config = dict(
    norm_position='pre',
    fused_qkv=False,
    qk_norm=True,
    moe_every=2,
    shared_expert=False,
    muon_scale='original',
    orthogonalizer='polar_express',
    adamw_lr_other_params=0.0024,
    gradient_centralization=True,
    ema_decay=0.995,
    epochs=81.2,
    lr_schedule='cosine',
)
Rows from block 4 of a small masked image model, named by matrix and row number. Rows with one number belong to one neuron. Each number is 500 + 40 x the weight over its row's rms, rounded and kept within 0 to 999. All counts start at 0. Numbers have three digits each. After the name is the row's rms in percent of the matrix's.
After each neuron's rows are labels from the 100 images, of 14848, where the neuron reaches its highest value: "strongest on" is what is common among them. Only what is clearly more common there than usual is listed. The data: photos with spoken descriptions (Open Images, Localized Narratives). In brackets: how many of the 100.
# fc1: MLP up (model.blocks.4.mlp.fc1.weight, 1536x384), inputs 231-307
# fc2: MLP down (model.blocks.4.mlp.fc2.weight, 384x1536, transposed), outputs 231-307

fc1.560 082:466554506474526485444484429496551428467459602441478463521493543508439470519434486577617553551513502512476512541449512456532538447473453483441510479487463478549479491505518567461480552477507497541505518521492456493511507559458460499
fc2.560 089:546462546516527450483490464489461415448412569475493521509513498515512491444569561568519554509561451501513503556542455529455531524471434600509491540578523519522462569565513509516545503437514447553472474524515506515521502569519448563
strongest on: text has "black" (26)

fc1.215 090:499519519488480562571515477560552503484599528458439481471502536489493490489529455499504491528552533495423409475496510532491470528490508415588504486527443556586531508501519455474471472484520520421526475477515567539503489565491528475
fc2.215 097:448474513520494531508458568499503474437547547491519532470474589477510500476590484568569479559492525455492474448470503509504515486531520599487540554564531468473475566443534405544524448489444505491395541504482520507525492484524454492
strongest on: text has "woman" (26)

fc1.695 091:481440560531415488425493445564508500520563493507430456496471522543449486477468524519512537616481505480425436498460556421523489516506491584520371583483550591520546519452548503571518430472537488528505514551506486447571508522480482484
fc2.695 088:426467549482509503489499509514488494523432495451552485479376509494365588493526517519563538528539550472450434513463546501521493465469469525471504569436507537461513538430492535448457447526523546532559495460544494537461517550517530456
strongest on: text has "color" (30)

fc1.450 104:484484473510436484446552492510535548528498488566558586591536481564457535490564510518523457536460527514507475497468508503470484396462546501576481548448517398405453513517519416528566515532533494516489576502521511519541512465559437411
fc2.450 111:506532462514474488479539484522491510534547478531482523472522498507476547471554522514509535459495526446567508506475394505532464509565494527524524485425552460505442483528448471428479562537490488510481459517421512556479520532448510508
strongest on: text has "trees" (89); text has "grass" (37); text has "road" (31)

fc1.642 092:568517550456504518413479502494516526478519484500466497490481519535551516470531498496517452546493480615519531547516456558533471540509521471547443471495473530544490497565525497481508546458547562442474475490438493523448513456466508486
fc2.642 100:533477416472478531448498513489550527448477478423508471500453500496450519522529526542561524501529515538520518453464533480512533616486512512562460483544471512473489580495494539539476438570482547499470490485484517516447480450567562462
strongest on: text has "wall" (42)

fc1.155 079:466463547513459486535556545431452515473580477571536511505496514498533552534611457475525504544547531505465491527500532466586520499475598459539514497471484538492463470477528498486485514501459542454509513526552512482512476535559481490
fc2.155 086:496487456504474464531561544475534495541524480504473476508526525486465510452495534525529440479450496501470407513513538485574484477551544462548531414489438548467520511464546528572475542448478461480442469469480489447520493495497559555
strongest on: text has "white" (31)

fc1.190 083:482494533441476524488545496454492484611569461455522506444562483452458550473474466447531507466447551480446527364483557562489516471501537501530539494503570470466477421444476520518493411497525472515553550416448540507497478475472512554
fc2.190 089:514501539476492494456472456441541508588534470510513492515567477490499582491501594404465489507565604478541465471467511478571503386545483514494532472475587462539442552480507508463536509514442543450460483551530520492485470533527508490
strongest on: text has "people" (43)

fc1.511 094:526497431557520568485484463503523492542501506474481483520465505528537496613511495476459511481449576445566456533528473461499511525432436423476516552481491579502551515476531523479374433524563572503451486490486526473548467458506477463
fc2.511 104:536508565495488535487466525510463532553444486472488600515521525500483439422507522512476535476400526432569445448537405487576545495478524473500481465488463535537487541504580500509507449489389506481463533566523500526490467535553579457
strongest on: text has "wearing" (31); text has "black" (28)

fc1.47 087:458470590546499497490480528428536431480551570502450561494450471501526484455465559532489524482502550447532504499516516476525525498468491582485556420569474457529544494456528473495471521406522485533376450482559498477533501444484557468
fc2.47 090:491489474497492471573496437549518522495573484458478415477522518495500424514466467469486457475531511568475536504506524522486426524516487426464393449476480430428391486502566444541508431523523534500529464483502433483507491532484466520
strongest on: text has "wall" (42)

fc1.122 091:504476508537545551470477421466481481535414425602574487531405488520468529497414540489500539541529488559513439535521561494554489501471504540518464500465472506496518514410482496531471518464502436525501499522548511542479547427482487453
fc2.122 089:533582468462501471478451425507441497492531478509476523492488478507469492516508508445533463553515486475455518448450476500491458502461555519479456473466496490537526544449473481535504518562482540490557511507463466478503582528469478494
strongest on: text has "text" (25)

fc1.186 106:478542496467473500441575497534535517458490524499489457539449484569456566554498466513559485445522515510536464521537515518518496425502531667452488519438519440432609470495513473500471491472542531476476514438519497495489529485561470492
fc2.186 112:546470477563537537485500401512524554465504473523533462522522521511476540530524543533444504507514508483412491477494536505547515462611533519521479474529556496511542554427469513504549506542475481544515522439459484504526503486559482485
strongest on: text has "people" (47)

fc1.550 093:492493446498473494503539510536422489526523507595517563557544430475569514485440549506539425500477470513523431491501570509491478490585476483477517500417550548463446482493478482525512549475549525557572479492480507500502499506495515537
fc2.550 099:484493463484508487414475489533520492480481503451569535507465514540478526544498558455509459455493518476562481498463559487481467461506480476488545487417503563525460422530511474464479530540534500506554446422512437518455473532557494492
strongest on: text has "trees" (82); text has "sky" (76); text has "grass" (28)

fc1.180 092:491495483472502513495480487470471522520452545498545475541465530476448563593472554542510492466566560504439527524489505477470453444442513575539495513442554465530506524452461490486480501506473524566496530498551481492522473478481533569
fc2.180 090:518485496535584443479559501511517507538496588468437477447470489459450542541508505501477568490578490544512547505567468495565477523456400514459497495490509499487583436500469488505517435588459434479495495570509488561515520489425517513
strongest on: text has "sky" (51)

fc1.704 079:445593511468471505500412549534474515439542524487529513498468490515496454533544537479502439495622496534545480536517413507464494459483500547522567543496490477510486473580513518447455526530511530460477525532481547584502524506577495444
fc2.704 086:561440605508494548440560482483521452482456482454454490592573523530551388488555473493547496545530525486521511467485505495509470542570514480532424455505490500444513527477497506530508569474504513507496440489454473480563523529510473542
strongest on: text has "white" (31)

fc1.624 104:514531539534509524562529483409504439461513469552488441522483525548558548514541513527503578463543463474384452482488549554500484469428491537499490512480506518480534513565499435566568492531524509452468468512506514539519496380442503526
fc2.624 105:535474518459493505451486496527531586503519417493521516535495597478481446494506426500568444433523490497495517519511474491519526472476586555521508432484475492475544468561455505516577471451505437458477471503491537514488501482523494509
strongest on: text has "color" (33)

fc1.506 094:564483522486484511435493458530514463480485439555451571494590472519504473457391493473446436555530535528464524489477506468456513476485520525477561502536543523437556481532516512437457556475530563540465510540507457487532489549494497578
fc2.506 085:461481486431550456512476503554515484566507556532485471414581504504534515508537479488540494487505495405492455528518509489530445593463506429484520520570484590501515490522508455446452514480567531472508434553487515450550520483483549504
strongest on: text has "wearing" (31)

fc1.212 097:525500420580426472588551520506565468531493490533490494551493452474385463501526508466517527488552561536410512476506531579556533474512467514447493498502534490467506500568499461496529470431523576503509449441460436508488484432536495497
fc2.212 112:485506492435486575524446481483422507543513538469525547427476499479525468528510522548458467504480482503504525567455440542530499510491496534504484477498496572497478490566584510469496513514496465522443546527518483498494555533437601511
strongest on: text has "color" (30)

fc1.204 131:508483534484433474493516455460518365577392569472466500521504531574517470571489527512457535519439536486468499505457489468488543350524531442477431528499525444532510480574450534498538529498485439490536414555534509565513533525563512517
fc2.204 118:507526489524466467463485472433496369518483586519458526495453530539514467495532530480536503457490496458494519548402530505434487545526499506537496544503559498523519525552565519479466487511511422507533514500550460455480536500503530450
strongest on: text has "black" (25)

fc1.364 078:506521490496465575436511467448587473456532478544445448469505539385574581577468525558434550484451561468512487501508449492497525504487455551537467463519508476543564441465490532442481512480553479474553491502421485549515484500501487473
fc2.364 096:458581537490457512483503561520481517550542422454538529523541514457500563517521491546446514497425484518537436465476554501512427456418503393518508424488491432537538510493454529493521532503460528538502493527573543505479497461514496492
strongest on: text has "wall" (41)

fc1.352 087:491523414538527628494557522574426507535542474509507508489485492512498535504512472500526499570531490491468472483527468542516482504486514511439530528548536486518432423520483535509490449517496530501509549462481537449508491579548463540
fc2.352 086:516445490499532463440561469464501527443505509493472492457496492458541474434547564476422483470492439523532486525542501479556484491497512532484543446455463499457551531479531457479502531456486527498573473501543500490484505542480539497
strongest on: text has "wearing" (31)

fc1.30 102:526546586405544552485498475484510495488530533495546530528508402502530378523467509554482560490461464536442473484475454531554516521542610532495552462454487481520501497455459453481581518504598537515481560434545464510588441511590535431
fc2.30 103:513456458493515462495469553488538519402539557571487525550443572495453447507489510520537432466491519458493428521451577455550439477527451462476505499508537506482545505492498532495471522512581496496521562494515525543442539463434454515
strongest on: text has "black" (26)

fc1.566 080:444539466375539482495512469538471468533523471486570503467453491479546474450506497523426566500466466557502544515452489436459522518548455473457479476595584471485512486498395519542481530462470547461475507498514459527505474600528467553
fc2.566 078:567405513473501546593416490500525498505508521484446427440515552533453513583606497511463569484507416486436513516503526476473512462534508498548428471547505548539461499463443524515412486552533536475506496446525528508472519499547478509
strongest on: text has "red" (25)

fc1.136 100:460475565472531517528516523484529474555462441501435478466461537577501529461515471488479513523488480516433453465511473537514476552424459471476447520487465522520510460503483451476533483431534517569490509491475542485601449487540462466
fc2.136 095:464514509479474457554482494558561479525522490491468468506493509568494470492463586501526487557486507481511463501497479481452504542566517495472455565489511443473458540489513512509494567541526515524482498613510551536427514473509504526
strongest on: text has "text" (31)

fc1.288 109:477478501482540440423521537524476487494516455478451433549584440505517516543565479544548490488470549592485523552464554591530516545519459564523514514481514442502488443424431402506584559510488433470496476589474526537449477500465495519
fc2.288 115:502457520468468559470449430524365529470545489486503463601503489507488540443494507444467488428460543531460418486479534502475539431529581494538477545527512546479528507414490527522562484492403572462514500402465495560567503440539500531
strongest on: text has "water" (30)

fc1.217 079:575503500517542439462545502510464570443551482422469510563494557549492503522528512473508468485494501472555502481488513539575538485507485470584523448533458503420469433518513455468527577482443538452545533499547547550499572453508480513
fc2.217 099:512558495459486457493480497572499523532550525485515502514478519535539467513516428634494518510506495497560455480485523515473479536522536474428533508409510498514456523500476472505558511515495499498433474510573491453483555558562524482
strongest on: text has "grass" (27); text has "plants" (27)

fc1.220 127:471452480417502487481647493484484572488450543471501505511535495431452536556467548513560530540414487521550503534473467522570518519472491552494496465575526457507482492462549551524549484510456548503519444449531396497502443453543479478
fc2.220 120:488485498517528514476537523443409548436439569504506457434555455450542522437555493458527581525495558475535504521463510522506484503481520469488468535491494494532504513487441540475542544439559536442564524470486434500420498591509516512
strongest on: text has "text" (27)

fc1.59 109:472431471595555493493495423555476546502494567540489628495545533410503483548532486504465494541571516511575424487492501534511506475457510536523489468506419553447476532484537516580500509481532476531562452556533451477523525507505484554
fc2.59 109:480493549500491475516513443505498534494565554557483487479531440484561455442517490505383590515464565490483496538467479509458435465465546484468511513516440493493497480480471501497527493493489473405502483466515440460492479553508552497
strongest on: text has "text" (33)

fc1.728 111:538443503500462517465531533475532535555475492489526544566510489532468503547480530444575476527504585455420532444469583500529512468568496500508567514458519539585442454457472518520508515440526559458450490538475505543546496536492520488
fc2.728 113:552435608457522505490481545460510573526533506479523488492523527532445483500505565483500536500517516441539505515501499500494511511481568504504509456478509500485553474519544449485587472505489472557545493509550551535524525485510479532
strongest on: text has "sky" (49)

fc1.44 107:466512440528513432449445502545516465521495502500441511468446451522495532456518506482570564519481585577498533502534459484463455447484539508451525497500518468491569535579547458493469464631531455514548467540492481499502483462616495501
fc2.44 106:605517442498528488474521477434507516551551516494516512483483479488513518479488477509485550490525561426529500561476422512433523521456444453499508456521452569498505503581529461505493497494456505529519511498526567466520464523462538478
strongest on: text has "wearing" (32); text has "man" (29)

fc1.688 102:498539490455499461518535468501596568495495493493512525507644483532544460538496508448470524580525474496497527484494469519507494526515540519475481470556459484535519483536470490486491530552546487515477481474481540528444522437549460453
fc2.688 093:580489441403481498458535500547564500503457496557446521470546477506556431484547520486483506455519508443533449491515365521532512507490523519429486493490477537514458629520509487522492482483424484491559493511521508516492497504471446475
strongest on: text has "grass" (29)

fc1.552 082:500569481547465485455438509512496550475534523547575492463436563470498473514533569513543560548513551482489558537472563502565510505491469477526503451486522462480502558476577511471455519481515458599480517578507467509564451504446518416
fc2.552 073:495475534502480491490464437481513481453500517458527531505470515479480486511528459425557583509491523503577591512520542467520495490487540456495508520542551522501499426574512435441421486538471469459504544403565550594544576500524439453
strongest on: text has "table" (32)

fc1.660 095:516475425460479521480516523536511513546453590615479594520526562540517513490504510513472362534487508517587470468510569517520502508489531470452536562443517438512588485555452464528469546544510469480523458519540461510485504479472543513
fc2.660 100:439504548461497524496485513504552517479470487558521602500465522513486474538563453486505466532491482500505494451434540475494477499493528590528590561465499477515470513562438490529568516421513475543465487490444480543531460499475442522
strongest on: text has "trees" (76); text has "sky" (56); text has "road" (27); text has "plants" (27)

fc1.130 109:472525442560539417409436439506486479445482543545528473505541401447557504565564492560470522475504448497488502525513549550480489573453474518445514551518571404466539479501492489548444513497515504535485502501487504492514461466562478490
fc2.130 103:570512485534501506485543503605474500497499470522484492468519506497487465528460507506455446595565494478513505522557415478494551448574511502484455531503514446477475541487483498488511469474537512500535510521515457509562439423458441491
strongest on: text has "wearing" (33)

fc1.483 069:552480539506487590539563387463518451503474572513503553472428495486491563558446512523508461505486489532522481521481540493408476479517510533483466514483516478515466534451527482459537466480485550467498427614440480506509470426493530494
fc2.483 070:469458534478561555491502540520541516471494576487483546500478467457483565503523566541534536538486451492535467456490552501501564473485542454459454428559381567558470509524506498467528526485535473557459481490518538528445480515458518475
strongest on: text has "color" (32)

fc1.582 106:552447510392454519461564558501481446531474451517498488506495485526491522522501392560525540498528504465551420515494556504483447489472529511399506532488535473458528431527447487546502473458517485529506518413558508470515571513557510551
fc2.582 107:559496488504563530581477396538524510498515471530476559526489482468486530472460469471492565560512557397394465485453558509569504473530522517473449570492494501547537447454470510487517558461416480491493522528486474504500510448545553589
strongest on: text has "standing" (46); text has "table" (31)

fc1.162 106:468493501518455593529525531516463514545525556562505497521522498503477546462539559509444474492452466496527491507499514472563470495464513504517523533454558497485472455541441476512479556467515541590507517559447480545477474484490487467
fc2.162 098:542478500529466557466470543481492480532540483481540444546501590463541443469499544499497493502532494442462481525476446478491529505459453461536496483517504483554452520464497466514493521514477490567443482519489497468531518539483498527
strongest on: text has "sky" (66); text has "trees" (61)

fc1.614 105:478477481522544543528477502545522497540498504574521496563518515519475524569463513425532539485562486592466485494428490533579471532507502504493531522583483452555469472511530606479540556469484454465493504529519445488550484494454482409
fc2.614 101:495502522470437512466540486479473456555482538500518479504516463517500488451431491543499508478493497525578531501453530531495529502534476538477577508434489528497518432451503490466539513529463542518532537427546468522522519474590503485
strongest on: text has "color" (34)

fc1.315 102:512485447481502478467506522496510474533527513500477459502573571541540568535530530461509488509494488500565486515471522523498508550507569506498493503529475500488558491563476518510313514418489470446511537477454428469493439535494482487
fc2.315 102:501454482504515499526487464457550514485473407465507477465521452478496473463542437547575542480475491501504502473475527514456499470480431541485493539432587521497522596525509411527419438435428441486454377497501517538481499406502446502
strongest on: text has "sky" (55); text has "trees" (55)

fc1.46 090:482504462479448481532489527437514468468506512472498501475440500455529446513535589498500512490633510523479525497475474552531472478485538478461497520436496467433471507526545515463494505402527549473467511546542536521567496422502460441
fc2.46 092:494562492549433484565498511514514453484527530558474455534480486479480477500534541497514439515507499475532552528524416470434436518542466496526445548526532489502520497449554489416492503585546439502513526480504422502504541530491529534
strongest on: text has "ground" (26)

fc1.488 099:403515472508539499487524512484472499456540474537469547502510493517486570500398482481532481484540571466486483561534504465458517497523524491524552481525460488512586507482507476528526467534525477446578533351501531518538492513556514477
fc2.488 093:485461497486431482510503520547549486520518531440482510486484538533469451498507496401541462477512476545510529512454474477457491487542481506490477488553504565505466518567548539453539465455478534551477472524514522509530502463480443433
strongest on: text has "man" (33)

fc1.563 111:465454479503515480565495533440540514459464512442504468559510417583462472560472517455479439462505509477459528502472479520523545560474554577523492481532433465516538405482557425476515441520494508508474567529489508534479490441492540483
fc2.563 110:491465513504484436475538558537512468538503453447508470549459496411481513486500476483472486458482520502412544528516502503505451443495510420555497469518444496475538475465518466446510450545461549490547431497471521462560512444488472496
strongest on: text has "trees" (57); text has "people" (46)