A small masked image model, trained from scratch: 12M parameters, layers 8.
Rows from block 2 of a small masked image model, named by matrix and row number. Rows with one number belong to one neuron. Each number is 128 + 24 x the weight over its row's rms, rounded and kept within 0 to 255. All counts start at 0. Numbers have three digits each.
After each neuron's rows are labels from the 100 images, of 14848, where the neuron reaches its highest value: "responds to" is what is common among them. Only what is clearly more common there than usual is listed. The data: photos with spoken descriptions (Open Images, Localized Narratives).
# fc1: MLP up (model.blocks.2.mlp.fc1.weight, 1536x384), inputs 312-350
# fc2: MLP down (model.blocks.2.mlp.fc2.weight, 384x1536, transposed), outputs 312-350

fc1.592:120102095122164134128111102147136106131114140115120103156144123121115144085145127115116149140140142147118136124132180
fc2.592:117131119082124131105188137129118154132084112117124105121092108170132133145149129156128144122100089126124119098132146
responds to: text has "woman"

fc1.321:133130140139142116138112100158106142118098124108125136174132106162096133164084106164149135174165138102129151087117088
fc2.321:136107087148128150103131158143105125117110139134118100140095145099088175105106127132107130126134142157148162111140122
responds to: text has "black"

fc1.243:090096124124111156109155144148155120106113126173112126125099138139159104148146090104116148129126121082141160141130140
fc2.243:111102109132093098124071143102109106102106178141209133095111139143160130173134096133122111118153134112137069177137128
responds to: text has "trees"; text has "grass"

fc1.459:098139120144145107147129168151138114113150169090173095138120138137129133122191139072132126132099164133118097142108102
fc2.459:095091132112133148103119134096155151145098076176099124079101133122136130070122154156085105175146181189128124108126112
responds to: text has "red"; text has "color"

fc1.478:145129133122151124155125138126106081172146124143137123155128184141141139134129127142152167087122123138109107128123082
fc2.478:142130105158094143187161148128125136148144101120114108106163135142134139081152140121102137138121122143152145100085109
responds to: text has "black"

fc1.74:117133140123166148167131118115137096216167154162111123083143172143093140141158113121130139098133126129115124105158118
fc2.74:094118106128118100129131090113128108116102137103170121125172109148126089124181097144102154089136125077131078126146188
responds to: text has "wearing"; text has "smiling"; text has "black"

fc1.266:125142118121150083146105088117139159113107118111104107157120113128133113130167097112103112151103091154158143121114101
fc2.266:123087115112126109118156149087155120113149115158112141172107087107144112134124147132132127143152113119118123118092175
responds to: text has "red"

fc1.417:117117097140101149141138152127136142122120098153154125136130144078115111130142098130106137151103097094084137120120101
fc2.417:099147100154162149126148105150138102099125189112119160146106109159167105130121172093115184140178110119133125099135146
responds to: text has "man"

fc1.63:162107106153118132121122095115150155137151123113128136140125116137110152119107120143099082112128122131137141094124151
fc2.63:122147136104126116144130095120123138133126161119160132130153087157137117131112113108133149103136148088111137091162115
responds to: text has "wall"

fc1.633:124092135128130124126134153129139092165119111168112178108136139122106141098132115151091149125145175087176109156160114
fc2.633:129146113098154148159129108177101173084110108081152100149128144142105145105181134091137130112109164127133101130113178
responds to: text has "wearing"

fc1.329:137136141144100086109180131145098103116098124092116069169133124078113139139168106136113131100141229114099140139153146
fc2.329:123122123136125091169065117107117131152147173100166119172111155124168145141113136174094126116153109141099114145221136
responds to: text has "wall"; text has "table"

fc1.160:071137108140166136084105148150120119152155084113109094123091133125082135128140121138095128139129118116108155129127125
fc2.160:096123126136142162130085155155131129107146186067175159129066146156142101127139115134099111146089088116114095128116107
responds to: text has "wearing"

fc1.707:130080106111102099129161123149120127126126115097140108111150135161112154167135090184170107122154158125124122121127092
fc2.707:109134135113119109155163140133121105097182088142128103157108107138128123116136163089115129100128118137127130093110135
responds to: text has "water"

fc1.421:117118112133132126146147154149156130124103139110133118106098131107144127162128102095138100138113143080099139141130116
fc2.421:109126143142122077120116183141137181149152118150136124125085162105102160120134137123126114150151160081137109162135154
responds to: text has "white"

fc1.23:120113114103099137100107137154065121112107147135180139145107138149129114129191117129130139148119161126144154125121148
fc2.23:101130138165130156092088129101107131125112122152121130174142145118147140156176143109154106101140170125105131125161088
responds to: text has "color"; text has "red"

fc1.56:146124154129132138074149136108109162142129153112153123085122108118185155132134130141131132113173097173121083106134111
fc2.56:110152102101076097146112142139129153160149153155157129134142150105177100106095125106105132153128084127140146126135115
responds to: text has "grass"

fc1.599:154124138131110122126149136168122104113084122128112153113162115135132152127109144141120144116152114130127120152159104
fc2.599:144094149111094130085128131166124120149118131139118120190134129095112178160105141070148125138111137155159113124168132
responds to: text has "color"

fc1.419:148169103115113134087124131127156123141137138168127149133160163164097122116161097125125178145114134148115143103135083
fc2.419:108079118096125144131108125121126107114126133137112110107136100106108112087077128095124110155092096118124118139109132
responds to: text has "black"

fc1.461:098095079136142103106112124132106168134166134120128149130144160126132125163094157117136149117100087101129122121152122
fc2.461:124157110086111157175137125116168075094098122156144133159148137114161184123121061134155126143155219130127096142145096
responds to: text has "holding"

fc1.319:096143134130138145132096138116134101156125144099149158143161135131161126117125088111103115119115123134153115121117112
fc2.319:120121116132122138114112148140137153111115136166116109115151110134155157134112139111132164136120110122140125116120131
responds to: text has "text"

fc1.280:109127133115163140147112118109141136132207086074126124105170161130154136154142114150154121127109126155101133146168144
fc2.280:119113099185122129104094173126077133108147081136130148112148092143119105159148152156119132162156148102112118120067200
responds to: text has "black"

fc1.78:106145117115146146158138157129120128136126109154113094133069118120090112141113091165168103140130102159104141137073090
fc2.78:136130111139115129136165156141123165136102100103150095109131120155126164142166117136136102135148159148146109114176142
responds to: text has "trees"; text has "sky"; text has "road"

fc1.76:136131077143137118097150077102127109114088138127167118122136163101105135126139148087092149123196107090140099136128131
fc2.76:129134134178134127118148130148143129119134115107100132156162109108099161101134109143125177105110153145132126139151140
responds to: text has "color"

fc1.742:119136122097111123154112138139086145154137139128152104100103091102104142145120159073114095087126077140120120147109102
fc2.742:168153138127130131095160092137107135104118136165120149121079153105110127182142118128136137152149139111128119118151096
responds to: text has "trees"; text has "sky"; text has "grass"

fc1.348:141114126122140112136089134149087163116125131097124135093091146100131060124165128101124094113114159131130115128137130
fc2.348:158135144135087122104172193143142136192098079135152133112112123106154150140096081140098152151130135119124109102114129
responds to: text has "sky"; text has "trees"; text has "road"; text has "buildings"

fc1.174:121121120114104181113115149164135166168112105131099144112136133094123106164121101082107123107123152164140136148123120
fc2.174:133165146143118097141147155115130131119150113130117161156170144104123127147080146140140118129128126128110142122126155
responds to: text has "people"; text has "standing"; text has "wall"; text has "sitting"

fc1.222:145121140116099121140144154108129131120124116084082096147160112133084111109128130146113137115135107141089133125082129
fc2.222:164200135129085142146125094167110153124158131141113083090127141130097148103125103134090168124115115127127083122113118
responds to: text has "color"

fc1.632:154110112132158103084090111141146121138106119147118106131124146128131159162100130140109123068130118147136151126155106
fc2.632:116116098123154159127152112173121120113139133107142144147130156149126129097127104133113144140163113116122137119128127
responds to: text has "table"

fc1.375:138188121140133119125106110136115098066152180117100120123144118127129209164119109111111136093081148153162110101086163
fc2.375:117110137080127147105116159111166143104102143116112100125072151114138092073161168144108099200151129161132157113122102
responds to: text has "red"

fc1.543:132134136114134115133148126080136152109139138136072117135123153139135084143166069104138099114117122106112113123119135
fc2.543:159100027156102085115146103170098155146108151153132173103087134131106122073142155085119183157133116123128129161110095
responds to: text has "sky"; text has "trees"; text has "grass"

fc1.88:132124140103143101169138131123140133104145146097112171095121135131089148134143132133109134089158111112167112098098162
fc2.88:138101109148140196107097082130143156115118122157120143152125145145145117103154101156144105124119126129124086143159113
responds to: text has "man"

fc1.533:101141175127154104115166096115139157121134143146169114137140102161104131151122065094116195121122136104129140105145088
fc2.533:133114129120099124185075188160156135121159145134128120084126155119137144124110105162130148165112179113083109083141119
responds to: text has "sky"; text has "trees"; text has "grass"; text has "buildings"

fc1.568:141147126193091140152135137095128107059125137120140111146130170152131143122188133191125120130101126129132142098139118
fc2.568:122110088154181175136122153143094113106115146160139121090154109146132139138104110123148144169141145137115110099148121
responds to: text has "white"

fc1.198:122152075161141146101137145111111132111147164138108133096091145092131136122130129079088109132160147107172146143139102
fc2.198:150106131153125143108094138101127126149170126133113148135130110088146163139148096131133093155167130088083119122152135
responds to: text has "holding"

fc1.583:153138098135111151120111116113138146132092131124124115141154102146140121114161138127166072160111093100110126150146132
fc2.583:083093122123137111130114111167120108153160151142135143109121164093109113148151170084108165149127126142108112144082136
responds to: text has "black"

fc1.402:105162125124079153143104138147115099146128119137155144175140174133094096134187084123131096137124132149162155093144142
fc2.402:104089112095105128124108128134093121160099116111123156158179125132159099142112123151107143136136139152114136105130108
responds to: text has "color"; text has "white"

fc1.42:132124120139130133105130096124081171140096123126130129125117110098094122165114130098109113141138116117163124123146081
fc2.42:141127160117100123124113140112113112137084097126158102114139098139100107132145134089121132105103100116137128133112097
responds to: text has "sky"

fc1.150:135134129094179139126142118118145143120072100146130084125126126121138083156132082127099082148140080087120131117169126
fc2.150:137158114135126128149110127142152139149126150088144184143115169125167119154090096135112135182144126082090144103166127
responds to: text has "standing"

fc1.194:146104142123127129158099104153152109179113173127136088133127138140092127107125084113140165089118118113103122143112147
fc2.194:111112108111164150082173111140129111137115113141153096153160115144136163095170105116146160092145078110144121128116153
responds to: text has "wearing"; text has "man"; text has "smiling"

fc1.65:099138087145149128095120129133164086136135147130153117118096117127131156129142118154117111120117157125123112117083132
fc2.65:138116087122190126140117159129173118149125086135141127137161137155128140081091081134183127091088177102125122126124126
responds to: text has "text"

fc1.728:131155114092118111132147123136102161169125135091132150095089135129156118158144085128113125149128134049145154101104155
fc2.728:119152129120144143118146087111125088101149103111149133118108153158151109124113140122090141099146121130156118110149093
responds to: text has "trees"

fc1.713:118141083136168145065100084101095143148130121139109131139122155095161096131147138177106088160127149132091135131113138
fc2.713:128135102106112168159137165174174126114150134111118147082159127158145177149098117108130152130142157140115151167129124
responds to: text has "holding"; text has "persons"

fc1.655:141108135146101134116137147144140138101147126115119120126148125101131189145138141133121130130136074126159116107137141
fc2.655:086111127097093082142121129088165183111103123134116140109124146162152197097111169127095116091128169155177132104167115
responds to: text has "table"; text has "food"

fc1.672:133106137103090150146096117150153083135111130123131139107118161138121123081142114124159142115113159119108102133113164
fc2.672:169109141094155133120143124143132068114114103104094114157108155146134105146152117133091152098132082081178101133110126
responds to: text has "building"

fc1.202:169151099091107159102108103138111149170083135118112124121069156075103136149109161094058054127140122129172094120155147
fc2.202:126195144186150143115152164124127089120179118092110156155110116147163110141120085113182148146123118090125121131110123
responds to: text has "holding"

fc1.428:092124119101106156153150176149162144186132145146110090162109094073121140141121109180128140118130143125120149086094095
fc2.428:170096109123102145107122114075138090103114135114105153099163152131122154189160136135143119167146154103098188136137101
responds to: text has "people"

fc1.338:152143089104135128083084118149129119155186118179091121146156147117130108114131111134133099187100115145113129149120158
fc2.338:130126121101138138137166152149145146093194140102134168155174126163105120147143142126117172128142138146105130124095137
responds to: text has "standing"

fc1.326:130143127088170122089157116129132091182113149128135107095087160109137104129121062102115125088134099121143103104144117
fc2.326:115135119091152087153180112150123151108161117144152136132214153136115103113156129107169111103137078157147139140089144
responds to: text has "wearing"; text has "person"; text has "man"; text has "black"

fc1.293:138124153117146109151166103115119131139115114113152098114112117121085111117128179085112133114100109136103089137177145
fc2.293:100154122124167130138151133126071157164106147140200113092138108120133138135084121143157127129057120160118128126096133
responds to: text has "holding"

fc1.10:149165093123099107149126145084132112134106130150173165142118127127135093137148159123093110145163124099131169115127141
fc2.10:150116131146121134109120117142160107113146146106117145131151078148099120107134120175084121106122118095119150104154140
responds to: text has "color"

fc1.753:119113152087145115137127099174091137142105154121128138130150102132107152118119125138151110122139124122090130146149141
fc2.753:161133139143147128157143145135126086153115161102124160174106169171129143113136134114122168116131122180139106136113128
responds to: text has "color"

fc1.517:162115117124170117115089108103094110174132132105132116104105140107090103164122074115106149130140061142118138119116128
fc2.517:123168130111104158127113129176128129111180149111139169169128145108129116152136119116179113127134121137130120095113136
responds to: text has "people"; text has "standing"; text has "wearing"

fc1.503:152122104146112117127087105102123122168155156130128106145132107133102129135135140084140127115096115104144130112102115
fc2.503:097115073151131149143094124147160165113114104144056086135121125120141108085138117143129173164121135155128117117142129
responds to: text has "color"

fc1.275:110106124116132068094145149061150117135130120126141073107141133138110130093125152166104149114101144147113142161166092
fc2.275:141125148116116109127131110168133124129162149126155124127153103082075135136142081161126118154099136160132108140074144
responds to: text has "color"

fc1.335:137153130137103123122106130086135118122109101082093143107137128102073122127107135096162097117144130176177143118093135
fc2.335:142148140094114167075204127137153092133132144170120172122142136114117124128146121114102108112113140083153072109149161
responds to: text has "wall"

fc1.605:134104114099142159162163120153123123146102117182117141149107123143128148159163124126111150151137149145092113102091102
fc2.605:116111148112122123124128111102166144124124152108137170128133144116113138128116146117150111134126164134146138107158121
responds to: text has "black"

fc1.73:112130103106163121092143110174166150117134142131147135089172115122122155135090125125153140109119080132157122174117104
fc2.73:137161134113097095157129088139143140116121144153119061163109082126147144136175102148178102141108158152161102120183157
responds to: text has "black"

fc1.129:090138113114090053158096123111122141117124129136144132120142130131127125155093149141174150140116146128125130094151139
fc2.129:108141164098164157118118144150117125111157129081070120133113140123125094142120113151112112125112085146158145165137136
responds to: text has "black"

fc1.360:094108108126129135077152151106117127177139048083167126104137132140107130131126138147167120128144109107085134114097138
fc2.360:173121117108102111146144146123117144130142111159147117130087126134103105125116154130089106140138135153153111157133111
responds to: text has "trees"; text has "sky"; text has "grass"

fc1.642:138173143055097125134130131148107155129116120106107123130170134127133095146138112136139146108098085137129136094126130
fc2.642:069076104110132124123096095118161116141127124162096095133143088096123089098139121139086084130066157113129122190159094
responds to: text has "people"